config.toml
dataset = "capsule endoscopy frames (Kvasir-Capsule)"
train_examples = 42238
num_classes = 11
mlp_ratio = 4
patch_size = [6, 6]
width = 192
optimizer = "adamw"
lr = 0.0016
beta2 = 0.999
eps = 1e-10
ema_decay = 0.995
steps = 8200
Rows from block 11 of a small image classifier, named by matrix and row number. Rows with one number belong to one neuron. Each number is 128 + 32 x the weight over its row's rms, rounded and kept within 0 to 255. All counts start at 0.
After each neuron's rows are labels from the 100 images, of 14848, where the neuron reaches its largest size: "top examples" is what is common among them; "patch colour" is the nearest of a few named colours to the mean colour under the peak. Only what is clearly more common there than usual is listed. The data: capsule endoscopy frames (Kvasir-Capsule).
# u: gMLP up (value half) (model.blocks.11.mixer.u.weight, 384x192), inputs 0-191
# v: gMLP up (gate half) (model.blocks.11.mixer.v.weight, 384x192), inputs 0-191
# out: gMLP down (model.blocks.11.mixer.out.weight, 192x384, transposed), outputs 0-191

u.300 [155 173 160 123 123 160 136  80  82 190 124 121 152 130 151  67 144 115 121 162 101 199 155 170 109  97 121 139  58 116 165 122 181 104  88 152 111 117 123 104  88 204  84 111 169 110 139 152  92  89 176 168 140 143 171  96 153 135 150 128  99 112 143 119 109 170 133 133 111 145  93 164  86 129 156 106 104 176 158 180 157  83 121 135 155 133  97 140  71  70 159 112 152 165 113 149 103 117 142  91 170 174 117 159 153 152 118 160 151 150 143 126 148  85 130 104 186  90 175  91 116 191  98 103 166 156 130 154 138 130 137 118 117  88 171 109 144 146 108 105 132 146 134 116 106  97 124  73 116 167  70 168 149  86 156 166 139  85 179  99 137  74 173 162 117 166 106 187 105 160 104 127  52 141  72 107  80 141 138  74  80 115 126  76 157 144 119  69 138 119  78 112]
v.300 [103 121 138 130 152 115 110 155 164 112 145 120 110 110  91 152  79 125 115  61 144  88 100 103 145 177 154 160 160 105 127 121 120 138 173 125 153 102 177 127 158 105 181 104 121 180 110 123 138 139  94 108 146 115  86 123 134 119  92 114 145  94 121 123 161  50  80  91 138 108 174  99 137 130  94 178 128  68 153 120 143 162 135 112 122 149 154 143 156 162 136 161  97 135 103  79 150 116  90 123 119  75 156 121  63 163 152  91  70 133 159 142 116 146  61 147 154 174 111 116 142  44 120 190 178 161 160  79 153  86 163 118 137 148  95 143  98 176 168 118  95 161 108 139  87 156 129 208 127 106 144 158  92 182  97  44 130 146 120 127  84 190  78  88 156 157 134 167 160 156 170 162 148 148 184 117 185 100 124 138 170 116 104 124  80 104 106 158 177 124 176 163]
out.300 [133  86  87 212 134 125 174 129 152  36 132 179 102 200 134 165 144 135 131 122 146 138 108 114  97 144 163 118 170 163 109 131 132 125 102 107 122 122  91 137 202 108 186 155 133 141 140  75 109 151  93 153 130 152 136 121 119 136 110 146 125  99 106 128 133  72  99 187 149 179  95 179 146 133 169 173 149 131  26 140  74 142  98 211 161  97 107 151 106 175 127 142 121  69 116 108  68 200 154  91 123 116 170  96 165 102 122 101 130 156 102 148 126 117  98 110  47 152  97 144 160 110 132 106  82  96  95 132  88 146 104 165 112 120 132 122 139 105 177 147 115  91 142 146 120 159 114 143 134  93 124  74  69 160 112 154 170 140  79 126 158 142 156 102 130 118 130  94 196 103 133 114 154 125 187 171 172  92 143 110 137  89 110 128 120 106  56 135 134 125 132 144]
top examples: finding: blood fresh; finding: ulcer
patch colour: pink; grey

u.248 [172 120 131 148 160 164 171  80 124 169 112 155 181 189 103 113 109 116 163 105  75 140 105 112  90 148  85 109 101 201 187  82 145 120 128 135 102 136 121  96  80 169 105 197  87 105 109 170 119 100 111 137 144  99 131 148 145 172 115 108 129  99 100 144 117 155 131 129  90 149 137 115 168 159 136 121 171 142 148  94 140 143 129  86 153 125 228 122 182 117 132 112 122 123 118 144 117 135 158 168  97  86 116  70 152 123 128 142 133 103 151 151 177  99 123  68  89 106 116 104 136  64 105  87  78 106 146  91  98 109 143 191 107 146 131 183 115  97 155 171 137 120  45  80 133 132 178 112 116 115  74  90 144 131  78 113 110  93  65 109 168 157 126 176 168 137 144 124 162 125  83 108 138 197 191 157 117 107  82 136 140 138 129 113 145 101  91 178 103 169 205 122]
v.248 [127 119 147 120  93 173 107 112  73 122  28 115 154 151 101 101 135 139 204 132 133 157 112  83 153 132 156 128 127 119 130 132 162 121  89 146 140 111 111 123 121 152 150 129 163 172 107 155 185 102  51  65 154  93 135 154  81 148 137 114 126 154  81 138 189 109 136 116 127 100 161 127 139 150 188 170  70 159 128 164  95 118 149 115  76 106 144 148 129  91 149  84 155 118 141 109 107 127  71 143 114  76 140  89  89 162 136  95 111 128  81  94 124 136  98  74 143 163 134 118 102  92 175 121 137 114 171 117 129  83 161 155  68 134 125 215  84 149 102 179 144 131  86 126 135 175 127 138 142 138 172 177 101 121  95 161  91 205 119 118 149 171 113 117  91 166 124 131 195  87 118 110 147 146 136 232 179 168 103 120  78  85 121 138  99 128 159 114 108 171 128 110]
out.248 [103 148 120 146 114 120 159  99 134 132 158 148 110 126 131 141 184 119 120 127 235  96 170 140 158 128 159 106 142 113 134 139 145 113 138 112 187 144 110 174 143 130 135 137 201 214 160  88 117 118 126  24 156 190 120 142 146  87  55 154 100 168  99  76 140  82  96 147 102 102 115 115 104  66 115 191  93 132  91 134  91 170 134 141 153 137 113 126 111 128 150 139 112 121  65 186  48 153 186  85 123 143 120 145 134 133 111 135 139 177 163 141 123  91 125 123  93 105  91  62 135 133 180 213 131 147  92 141 161  96 154 143 144 107  94 120 110 132 135 153 136 127 152 165  76 124 145  90 150 119  80 180 128 176 117 156 176 114 130 112  97 148  84  94 124 202  99 116 153 125  98 115 138 143 145 152 108  66 135  98 130  86 156  79 137 137 123 120 165 106 121 115]
top examples: finding: ileocecal valve; finding: ulcer
patch colour: orange

u.227 [198 130 117 152 164 159 135  91 117 162 128 163 160 171  57 168 152 135  94 158  74 143  95 127  97 130 125 113 137 170 126 153 128 132 147 110 101 101 143 104 181 147 100 148 176 128 118 178 152 102 116 112 102 111 101 147 167 137  75 158 155 123 103 160  96 128 140 157 158 147 201  95 172 167 117 198 165 159 157 139  27 115 103 136 141  86 157 152 160 150 113  96 138 168 117 101 126  95 118  87 145 124  82  76 182 139 103 100  40 123 127 140 154 108 163 134 146 169 139 121  77  52 106 133 109 142 119 167  81 143  83 169  92 126 124 143  88  85 114 152 143 168 113 111  94 141 160 121 114 108 166 163 141 211  83 118 148  95 117  77 113 153 130 129 101 126  79 136 155 127  89  96  83 180 146 126 136  93  57 123 133 147 119 140 120  68 107 158 139  94 188  93]
v.227 [127 132 154 148  87 145  97 182 145 142  64 163 172 122 119 126 147 154 137 100 106 145 138 149  75 121 148 143 137 141 115 176 131 173  90  99 120  69  81  91 148 107  82 134 172  87 130 162 161 107 151 152 113 153 119 136 118 136  82 123 150 111  76 154 110 106 117 184 156  81 116 140 189 110 191 116 131 131  80  85 106 140  80 161 140  79 111  81  75 154 111 142 133 123 174 121 124 118  91  95  87  36 102  85 123 154 121  99 164 132  84 152 107 190  64 115 170 214  82 164 164 105 119 133 102 115 144 188 119 117 116 154  91 131 179 152 109 117 111 150 127 108 143 150 179 178 119 196 137  89 161 126 113 146  78 134 108 152 138 170 141 229 114 100 132  77 141 173 110  84 210 145 125 123 148 134 142  95  96 121  83 147 136 139 101 161 123 123 153 125 133 128]
out.227 [135 172 116 206 125 163 183 136 165 130 136  68 128 134 195  74 100  69  86 134 174 199 158 180 136 107 121 162  85  98 135 148 115 121 177 142 175 119 127 115 137 155 165 108 145  79 108 134 124  80 132 158 154 100 167 106 150 139  91 106  89 144 115 125 135 141 141 172 118 152  59 178 131  92 127  98 101 115  81 106  86 118 121 154  68 114  89 127 125 136 130 142 117 107 125 111  92 167 137 138 188 101 130 118 146 139 163 122 140 173 145 159  46 143 117 133 153  96 195 146 138 159 114 101  92  88  87 161 112  77 148  79 123  75 152 172 175 113 108  81 172 135 125 170  93 133  67 139 117 153 107 110 130  76 132 177 157 106 140 174 115 127 133 121  55 126 150 163 154 107 128 125 127 127 106 200 123 114 142 112 160 123 161 153  87 146 141  84 208  54 124 115]
top examples: finding: ileocecal valve
patch colour: orange

u.380 [129 203 135 146 138 128 175 116 142 110 109 145 136  60 132 122 132 205 142 125 131 133 143  79 135 194 101 137 155 130 149 126 168 109 100  81 116 152 176 103 109 160  88 192 108 121  98 143 128 135 145 118  73 119 121 156  88 166  91 117 108 137  90 163 180  93 149  54 123 167 106 119 176 113 139 181 119  95  93 107  94 175 117 137 150 175 151 126 111 168 142 137 139  68 106 122 110 138 114 142 100 139 117  82 123 165 125 123  83  96 131 118 155  95 133 127 130 125 139 120  89 108 186 158  62  49 149 106 143 107 133 173  71  82  93 167  96 123 149 125 137 111  83 141 175 166 127 133 176 126 165  74  94 133 136 132  85 187 129 172 133 196 146 182 100 187  87 136 175 139 136 136 162  57 131 150 165 169 130  75 174 141  85 114 156  89 128 160  68  89 119 129]
v.380 [ 25 137 150  85  91 154 109 142  91  80 149 107 139 177 107 152 111 147  44 183 164 100 131 142 116 136  92 166 121  65 101 150 145 140  92 184 129 112 106 181 145 100 214 130 159  86  72  98 170 127 124 127  82 151  91 109 130  73 125 130 121 127 129 176 125 126 110 121 151  65 118 163 114 148 163 127 136 134 128  64 108 151 210 158 174  93 138 113 121 162  87 146 137 133 159 129 105  94  94 133 103 130 110 180 125 122 121 125 124 165 112 135 108 122  86 124 164 180 180 164 146 151 102 183  99 159  75 129 111 148  91 134 130 146 169 105 183  90  94 158 117 149 127 172 149 118 101 162 126 139 166 154 137 126  91 168 133 123 123  91 180 157 159  98 106 125 118 138 117 118 185 168 128 179 154 193 103 138  65  74  60 108 139 115  94 160  97  86 122 101 118 144]
out.380 [134 100  41  86 159  50 167 177 124 106 148 150 125 106  85 173 139 176 181 222 109 122 117 126  88 140 101  93 162 147  95 123 110 116 153 101 107 132 113 205 114 147 141 121  77 136 140  79  63 163 134 117 137 213  76  97  69  96 129 135  95 171 137 139 134 103 135 147 139  87 125  87 136 127  93 183 156  90 115 139 102 171  99 146 120 151 172 175 126  84  87 111 122 123 116 176 172 110 107 136  89 120 141 110 137  64 140 138  77 140 148 133 197 110 152 125  64 139 127 144  86  83 189 115 130 125 123 164 173 140 165 178 126 140 118 170 109 103 181  98 118  98  99 103 148 133 127 129 127 106 175  99 107 187 107 140 100 133 110 102 136 146 126 151 136 150 132  65 160  94 153 124 140  90 123 114 144 138 109 120 123 162 166 159 174 108 109 164  40 147 136 141]
top examples: finding: blood fresh
patch colour: black

u.336 [ 59 121  97 102 150 184 156  78 133 159 127 181 125 184 129  96 102 139 166 113 111 154  83 157 172 134 142  97  65 102 180 124 166 169 165 119 136  93 149 196 182 132 182 172 145 131  46 156  98 112 103 127 120 138 149 124 110 130  88 149 129 118 130 139 186 114 102 112 192  91 138 133 130 142  76 151 159  67 183 112  41 144 160 101  89 120 182 126 101 166 145 126 140  60  82 115 132 142 117 148 178  82 128  72  95 124 114 154  85 138 112 124 128 134 113 131 141 112 114 111 150  94 139 149  98  37 116 112 129 140 134 160  76 127 116 182 127 140 132 164 145 109 118 172 143 131 157 137 119 137 126 109 116 136  60 144  78  93 155 140 131 159  92 197  64 142 126 100 144 126 203 162 108 164 153 167 147  98  83 117 123  85 124 135 138  87 121 165 134 133 169 156]
v.336 [111 104 125 117 161 126 119 120 159 184 127 117 145 142  85  96 167 157 162 149 104 167 117 152 160 138 115 100  63  75 217  98 120 149 173  92 106 193 191 143 105 153 114 185 193  95  50 123 122  77  79 129  97 118 112 144 157 113 103 126 150  85 104 143  96 142 154  84 154  87 136 144 120 116  82 169 163  56 123 133  95 148  98  64 125 139 161 100  88 111 135 100 122  82 111 138 143 127 133 155 153  53 138  59 131 147  99 158 123 104 144 163 123 140 159 105 130 137 148 101 101  93 135 146  87  78 126 118 137 163 168 115  73 150 157 149  66 156 116 191 137  94 114 119 237 149 141 147 136 169 119 140 131 132  57 107 120 101 144 134 118 143 100 189 115 134 115 151 192 142 119 149 103 142 142 156 131  79 105 155 101 102 157 156 119  98 173 155 108 115 179 140]
out.336 [142 172 164 121 122 163 129 166 145 151 104 121 136 165 166 101 115  98 144 168 118 158 142 142 107  86 131 141 109  95 172  71 116  81 172 152 119 108  81 106  98 122 110 102 198  81 133 123 185 108 153 148 134 112 132 139  63  98 169  99 119 122 114 117 119 162 157 105 148 117  69 156 142  94 194 117 142 128 124 119 146 117 109 145 151 119 144  56 123  45 100 139 108 157 154 132 234 142 115 162 123 169 125 160  66 114 159 130 141 181  92 196 123 107 191 122 133 113 157 156 144 162 109  58 124 126 216 151 132 210 136  84  95 136  87  89 121 101 123  91  63 130 116  76 113 122  94 129 123 154 140 170 145 104 123 112 138 112 128 103 107 115  87 194 117 128 128 138 119 158 154  89 114 118  82  94 110 155 138  62 119 168 146 154 136 172  82  99 196 130 165 124]
top examples: finding: ileocecal valve
patch colour: orange

u.347 [129 134 158  81 208 145 120 106  98 163 111 152 134 123 141 160 121 130 159  82 119 136 132  81  26 155 125 130 160 139 160 178 149 121 110 122  66 180 129 121 118 154  94 120 124 152 116 166 178 152 126 112 115 130  92 195 149 116 126 169 158 134 107 144 117  88  88 149 185  89 162 115 182 119  71 152 185 153 151  82 104 148 102 139 133 145 132 127 145 108  71 169 140 136 128  97  44 153 145 123 165 159 159  95 149 115 156 125  92  91 192 192 117 142 193  83 128 192 147 122 112  63 168  92 117 117 115 103  93  81 124 116 116 214 143 135 127 103 144 173 134 145 113  57  95 154 170 115  99 108 145 121 139 125 124 138 114  89  70  91 115 152 117 176 150 117 103  93 137 161  65 101  98 177 159 107 100 115 125 171 152 196 111 139 115 108 140 154 117 105 157 143]
v.347 [115 154 123 151  84 176 135 114  92  62  72 176 127 187 138 133 143 154 129 117 112 107 100 112  74 137 124 106 111 168 174 132 195 153  69 137  84  96  91 137 142 145 107 163 133 137 124 145 174 102  89 153 135 133 129 143  63 125 107 156 121 145  86 145 167  86 103 121 110 140 138 158 110 138 180 160 156 110 139 107 146 140  93 181 129 106 180 119 162 145 118 131 136 102 173 112 103 121 102 128  72  63 131 111  79 115 135  84 120  95  80 154 162 115 108 114  96 174  99 170 150  81 178 191  98  84 138 151 102 104 126 216  63 137 125 139 106 130 134 142  91 125 107 149 126 144 186 143 171  54 146 145  77 191  84 162 107 151  97 126 124 190 172 148 156 136 155 127 183  69 138 107 122 170 140 141 134  94  99 121  94 193  52 105 139 134 160 154 130  83 156 146]
out.347 [118 140 132 134 133 156 142 135 144 146 108 131 123 157 129  89 189  87 152 105 125 222  91 161 117 130 108 156 127 135  75 140  92 164 156 113 102  90 169  56  99  86 122 139 162 121  51  97  74 163 103 195 117  48 138 100 246 144 136 125 125 128  91 178 159 138 183 136 113 187 115  71 160 135 134 112 147 122 124 110 124 135 143 117 122 130 143  92 125 149  78 111 103 130 133 156 107 145  73 130 167 131 126  91 130 163 161 119 127 133 112 188  81 157 100 120 145  89 141 139 147 172 147 108 116  88 114 161  61  96  93 107 125 143 161 184 163 125 116  93 134  96 164 136 127 138 128 135 119 162  97 103 141 118 129 116  76 125 147 176 148 143 121 110  90 133 199 131 123 202 180  82 138 113 109 173  98 126 115  48 132 151 109 118 156 179 103 118 193  85 172 117]
top examples: finding: ileocecal valve
patch colour: orange

u.267 [169  85 100 127 209 185 119 116  92 104  35 152  71 176  54 153 143 138 108 132 109 129  47 126 113 118 155  97 111 138 140 103 130 146 149  96 120  71 119 107 190 104 183 134 109 106 111 138  91 163  82 164 155 110 123 140 156 140 124 198 175  77 133 137 111 103 148 163 167 200 165  89 146 173 109 203 204 137 164 131  76 117 123 144 154 115 143 104 135 143 133  98 163  96 104  88 104 153  91  93 149 142 109  58 162 163 126 145  65  94 111 114 111 127 131 148 131 169 155 131 130  83 138 119 151 132 135 159  60 118 122 150  72 151 137 163  97 105 180 121 150 140 146 167 127 160 142 146 139 118 104 127 112 160 116 109  86 161 140  90 143 134 116  83  99 101 154 122 118 177 183  98  94 160 125 169 128  81 105 137 128  95 111 143 103 139  52 127 171 119 140 139]
v.267 [145 105 113 125 171 159  87 157 130 129 129 139 137 211  90 139 125 142  86 132 181 124 135 137 147 128 123 103 119  56 159 129  98 116 127 131 136  96  95 117 207 130 126 142 129 125 118 150 146 140 103 148 138 131 137 210 146 117 105 137 195 144  92 137 119  99 144  80 163 130 176  74 146 128 141 207 223 152 167 113  26 194 127 128 113 121 131 148 208 115  76 142 174 125 150  85  91 109 115 126 117 111 107  63 145 149 134 144  74 120 150 140 111 152 124 111  63 155 155 120 124  60 111 135 132 122 120 108 107 141 108 107  70 145 127 159  88  57 199 113  94 135  74 194 133 140 115 139 155 118 122 136 130 165  73 126 112 179 128 109 149 151 129  87  74 134 156 140 191 105 179  81 109 152 139 177 140  94 112 155 137 117 132 152 118 133  81 106 146 118 162 125]
out.267 [120 192 154  97 100 123 118 128 146 154 141 118 176 131 198  48 131  82 142 153 119 130 234 177 137  76 122 185  76  81 145 187 136  91 136 173 146 128  56  93  88 158  99 100 136 100 165 134 160 112 192 103 152 128 154  85 118 137 140  87 135 196 115  87 103 152 147 133 145  97 112 139  93  51 154 101 118 149 134 125 141 142  98 120  94  84 100 132 124  78  90 108 120 132 127 162 128 125 129 118 161 163 109 141 130  99 129 151 154 166 137 207 146 109 193 106 180 107 200 127 120 180 114  81 134 125 105 157 145 118 127  56 147 112 119 147 119 134 143  71 145 143  78 130  91 104  67 106  98 131 159 134 159  97 139 177 150 141 177 141  96 119 133 148 114 146 114 158 129 143 126  86 183 126  57 138  84 127 145 130 113 135 129 116 114 160 147  72 126  92 124  78]
top examples: finding: ileocecal valve
patch colour: orange

u.83 [ 63  85 122  48 184  92 111  82  88 174 155 189  88 153 120 143 143 195 226 148 113 151 149 137 127 160  93 130 156 103 158 184 193 160 132 159 104 140 117 183 151 129 121 125 175 135 105  75 127 137  91 123 134 153 139 125 115 121 103 139 130  83 102 151 149 104  84 181 179  41 166 154 117 144  86 154 117 118 116 154  90 155 146  98 106 148 101 119  87 174  81 141  65 153 141 106 133 123 147 108 131 150 129 166 126 169  58 132  91 147 142 133 188 127 115 137 140 194 170  92 138 105 105 149 136 147  92  95 109 161  68  94 129 116 202 106 158 133 147 180 114 149 120 148 148 163 109 147 144 145 146 138 124 137  92 104  87 126 134  98 163 110 139 121 145  99  66 118 136 143 113 131 104 183 142  96 124 148  69  96  73 120  91 128  98  72 143 145  97 154  97  98]
v.83 [ 82 132 103  98 112 137  82 128 143  94  68 121 155 143 110  92 121 141 110 188 136 143 158 162 137 113 150 190  92  95 152 142 133 153 159 130 139  75 122 132 200 108 180 149 155 107  73  99 157 112 126 147 115 123 156 150 156 102 113 109 197 135  92 145 155 133 149 107 117 123 101  88 127 117 200 178 138 134 100 108  69 134 156  90  56  95 135  86 138 184 138 154 140  92 111 148 131 111  74 117 131 102  71 112 104 159  87 112 127 172 100 119 113 127  85 117 157 158 169 194  94 124 136 140 140 135 120 130 117 166 141 135 101 101 188 110 125  76  98 134 154 145 132 217 184 103  69 195 119 132 152 157 135 126 120 129  53 193 177 125 161 156  83  65  79 128 125 160 177 123 223 120 151 144 123 139 104 111 116  91 162 128 147  98  84 144 105 143 126 130  69 114]
out.83 [ 94  90  66 123 131 133 107 117  92 136 147 134 127 135 117 154  58 151 118 126 189 180 107  98 117 150  83 135 155 127 115 160 132 111  73 117 107  98 170 157 166 130 110 132 137  81 123 127  53 159 126 104 167 173  99 133 167 132 136 144 118  99 121 141 152 101  91  90 110 139 157 151 141 184 137 113 126 119 161 129 134 110 181 121 147 148 122 109 116 166 125 119  68 131  89 109 149 113 133 156  86 135 212 144  67 133 187 122 102 114  91  96 105 181  59 169 121 103 103 113 155 111 144 180 150 136  73 125 130  71  86 132 153 129 115 169 198 105 170 136  54 156 117 135 140 118 161 131 131 125 129 136 127 168 137 122  79 140 116 119 255 135 193  92 109 189  84 128 116 160 148 176  86 115 134 133 140 168 131 124  88 117  73 133 128 109 138 132 137 129 120 162]
top examples: finding: blood fresh
patch colour: orange

u.270 [ 80  95 189 114 157 152  98 165 116 215 231 120 113 128 129 148 104 148 145 134 144 131 162 168 158 164  88 103 106  79 157 151 125 110 130 133 153 115 114 156 126 201  80 157 145 116 129  74 131 124 129 108 147 108 101 116 114 128 108 148 117 171 104 167  40 122 127 162  96  60 147 111 126 114 108  64 188  91 115 104 100 131 143  96  78  75  99 137  79 108  74 141 108 120 182  92 157 147 120 117 144 162 134 133  68 120  91 120  89 116 148 113 105 116 150 142 120 148 154 184 115 115 155 155 156  92 100 193 165 101 149  88 119  86 167 162 158 172 110 111 115 100 200 137 164 123 110 114 144 169  82 103 141 140 106 170  49 129 163 172 137 116 159 130  70 124  71 112 115 143 118 125 123 112 169 113 158  96 155 142 134 156 144 161 179  74 161 130 105  74 145 127]
v.270 [107  97 109  98 100 152 111 137 105 103  65 134 149 144 113 134 114 146 151 161  77 134 121 117 148 111 152 168 110 148 141  77 145 161 142  99  71 189 173 144 167 137 191 168 120  73  20 132 135 102 119  84  42  90 130 106 125 109 133 113 142 107 121 152 118 137 142 121 131  49 112 129 138 146 126 186 134 110  87 133  76 126  94 121 182  92 163 121  77 121 175 110 158  62 101 104  93 161 138 159 163 134  82 108 104 111 133 136 130 123 140  79 137 135 101 113 158 142 131 161 134 147 164 177 133  96  95 145 163 126 149 205  98  93 138 154 101 162  95 151 139 106 128 114 158 180 117  97 133 185 167 143  69 131 121 199 119 176 153 131 153 127 129 144 105 139  92 109 117 114 139 201 127 135  96 189 152 103  96 148  96  76 137 142 105 168 118 143  31 172 123 180]
out.270 [ 88 184 197  93 149 136 169 128  59 175  91 126 118 121  85 120 121 135 190  99  60  73 130 120 119 140 130 184 142  77 117 158  79 128 120 120 107  97 170 120 110 105 135 118 151  79 162 112 152 136 143 125  89 180 173 117 108  86 127 111 145 197  76 180 138 128  71  79 160  83  90  93 141 131 138 146 163 129  93 133 152 140 113 123 112  81 146 216 134 125  73  99 104 127 120  91 141 121  95 101 132 202 122 114 133 122 163 119 121 109 104 160 143 146 217 126 187 148 116 164 146 160  97  92 128 119  83 181 147  76 137 115 153 128 102 139 107 100 141  96  51 142  73  99 151 143 145 114 112 127 175 150 136 124 137 143 153 147 163 102 104 111 112 155 126 127  47 156 109 111 111  98 136 134  73  87 110 121 110 147 116 157 117 201 162 150 174 101 128 146 191 120]
top examples: finding: ileocecal valve
patch colour: orange

u.245 [128 121 137 143 155  92 105 183 161 146 178 115  62 100 102  93  96 145  96 121  96 106 138  72  83 181 109 133 158 135  78 177 133 169 154 141 144 123 122 148 136 164 184  98  74  90 125 144 136  95 133 136 134 135 135 108 124 114 102 117 133 149 146 140 106 146 110  81  95 119 159 135 155 165 127 120 160 116 143  59 134 179  88 172 144  99 128 181 105 124 131 152 141 127 115  65 132 140  98  56 158  63 127 122 127 102 141  77  67 113 154  80 151 224  41 185  93 145 142 117 140  84 104 133 132 165  75 141 109  96 126 143 132 123  96 183 142 144 164  85  96 183 131 153 137 160 109 141 140 117 154  87  79 133 114  88 121 179 116 124 145 129 119 128 133  58  98 144 134 117 190 206 148 125 186 118 157  96 147 177 175 176 112 123 116  76 117 149  80  86 162 143]
v.245 [ 97 104 142  84  70 131 117 120 163 119  84  98  77 193 132 122 105 127 117 104 122 152  99 117 143 138 104 129 147 119  74 192 100 183 116 105 145 213 160 138 218  97 192 126  52 145 119 149 151 128  80 167 101 121 164 103 121 120 125 138 110 166 120 130 143 153 130 162 129 178 116 132 128 148 160 126 166 116 123  82 112 129 120 153 107  70 125 102 140 147 111  98 175 163 110 122  74 145  83  80 181  56 170  86 113 105 153 152 100 135  91  89 125 191  95 124  96 153 121 188 229 110 148 165 116  97  39 139 123 104 102 143 108 150 150  89 184 122 158 125 131 100 161  91 124 159 161 147 126  79 115 111  98 155 103 138 112 188  95 172 108 120 141 141 117 125 118  76 110 138 151 127 194 152 145 149 145 113 104 117 160 164  88 129  74 161 117 133 126 143 171 132]
out.245 [197 146 135 115 158 170 144  76 115 152 106 100 119  66 119 117 157 111 136 187 132 172 139 171 122 111  92 110  91 109 181  96 175 126 111 155 165 123  78  92 120 155 126 128 211 137  92 145 134 121 100 203 169  50 135 135 145 153 130 138  83  99 192 131 117 164 166 167 130 129 144 163 110 122 122 115 127 157 161 117  96  76 179 108 117 143 125  61 138 121 140 121 155 170 117 150 105 161 145 129 104 173 107 153 170 175  95 156 141 179 127 134 117  94 128  88 163  99 157 137 114 134  99  88 127 143 157 110  86 147 106 142  78 102 225  84 161 129 100 111 161 146 144 134 109 122 144 122 126 121 113 189 122  90 157 127 136  92 154  78 134 142 150 138  95 154 141 153  92 150 101  86  57 164 107  89 110 183 128  16  98 112 116 101 132 122  37 130 126 113 109 125]
top examples: finding: blood fresh
patch colour: grey

u.316 [ 69 132 150 116 123 121 163  56  91 115 143 108 160  73 125 168 197 135 130 100 154 162 110 119 164 129 124  80 131 101 136 166 125 144  79  61 155 123 149  79 100 151 127 125 160 134 110 174 144 164  42 167 132 127 137 126 174 136 114 211 108 162  76 137 179 154 152 164 151 153 160 144 129 160  89 109 124 112 153 152 128 114 135  47  53 117 123 142 130 145 117  64 127 138 182  90 101  58 149 130 203 103 201 115 133 143 113 129 103  60 139  97 113 114 138 112 147 127 109 115 112 110 125 125 107 121 134 179 124 133  78 141 142 134 143 118  88 105  95 128 122 158 112  91 149 115 183 118 133 154 131 139 128 164  77 159 106 166  94 111 113 107 193 179 124 152 108 109 158 115  93 121 119 181 135 161  96 161 107  93  76 123 130 226 107  84 125 166 149  98 181 139]
v.316 [125 122 125 148 123 180  78 113 120 153  65 179 121 145 136 115 122 167 177  77 108 139 125 130 128 121 122 151 186 129 169 141 175 148  58 162 122 100 111 126  87 183  95 179 169 165 137 184 168 148 120 128 114 130 133  98 104  81 178 105 170 137 106 145 113  31 123 118 187  89 189 101 114 126 105 154 166 174 156 106 109 146  66 141 103 140 136 136 156 194 108 110 102  87  97 129  78 139 125 152 159 119 143  95 100 111 171 146  82 142 110 170 152 123 100  97 127 165  55 139 107  75 187 100 152 130 147 135 105 105 158 151 139 155 106 200  98  70 121 178 104 115  76 136 109 135 126 139 103 125 135 146 163 149  42 182 127 120  92 133 144 175  79 173 109 144  87 150 121 182 131 121  99 133 128 113 109 181  47 126 117 136 107 118 144 127 130  98 114 124 159 175]
out.316 [159 177 107 133 144 146 124 127 154 184 145 126 163 133 105  85 174 115 118 170 199 162 187 181  86  68  96 146 101  83 149 121 113  77 146 158 181  73 124 119  83 170 106 123 180 111 153 101 119 100 157 143 124 113 105 126 194 163 117  99 110 130 139 115  84 131 174 130 131  92 122  89  93  59 115 162 179 145 107 138  85 141 139 131 101 135 138 141 133  92 133 138 133 133 126 190 102 141 113 152 176 148  48 120 170 194 137 165 121 205 156 213 119 121 182 110 143 116 161  81  98 144 131 130 138 146 108 152 113 137 145  78  91 116 173 170 138 104 134  96 133 122  96 170  91 125  72 107 111 145 110 141 136 129  79 111 131 101 157 108 120 137  86  72  86 184 118 140 144 176 144  79 105 113  90 102  97 118 125  64 145 124 180 110 105 156  87  67 127  87 150  86]
top examples: finding: ileocecal valve
patch colour: orange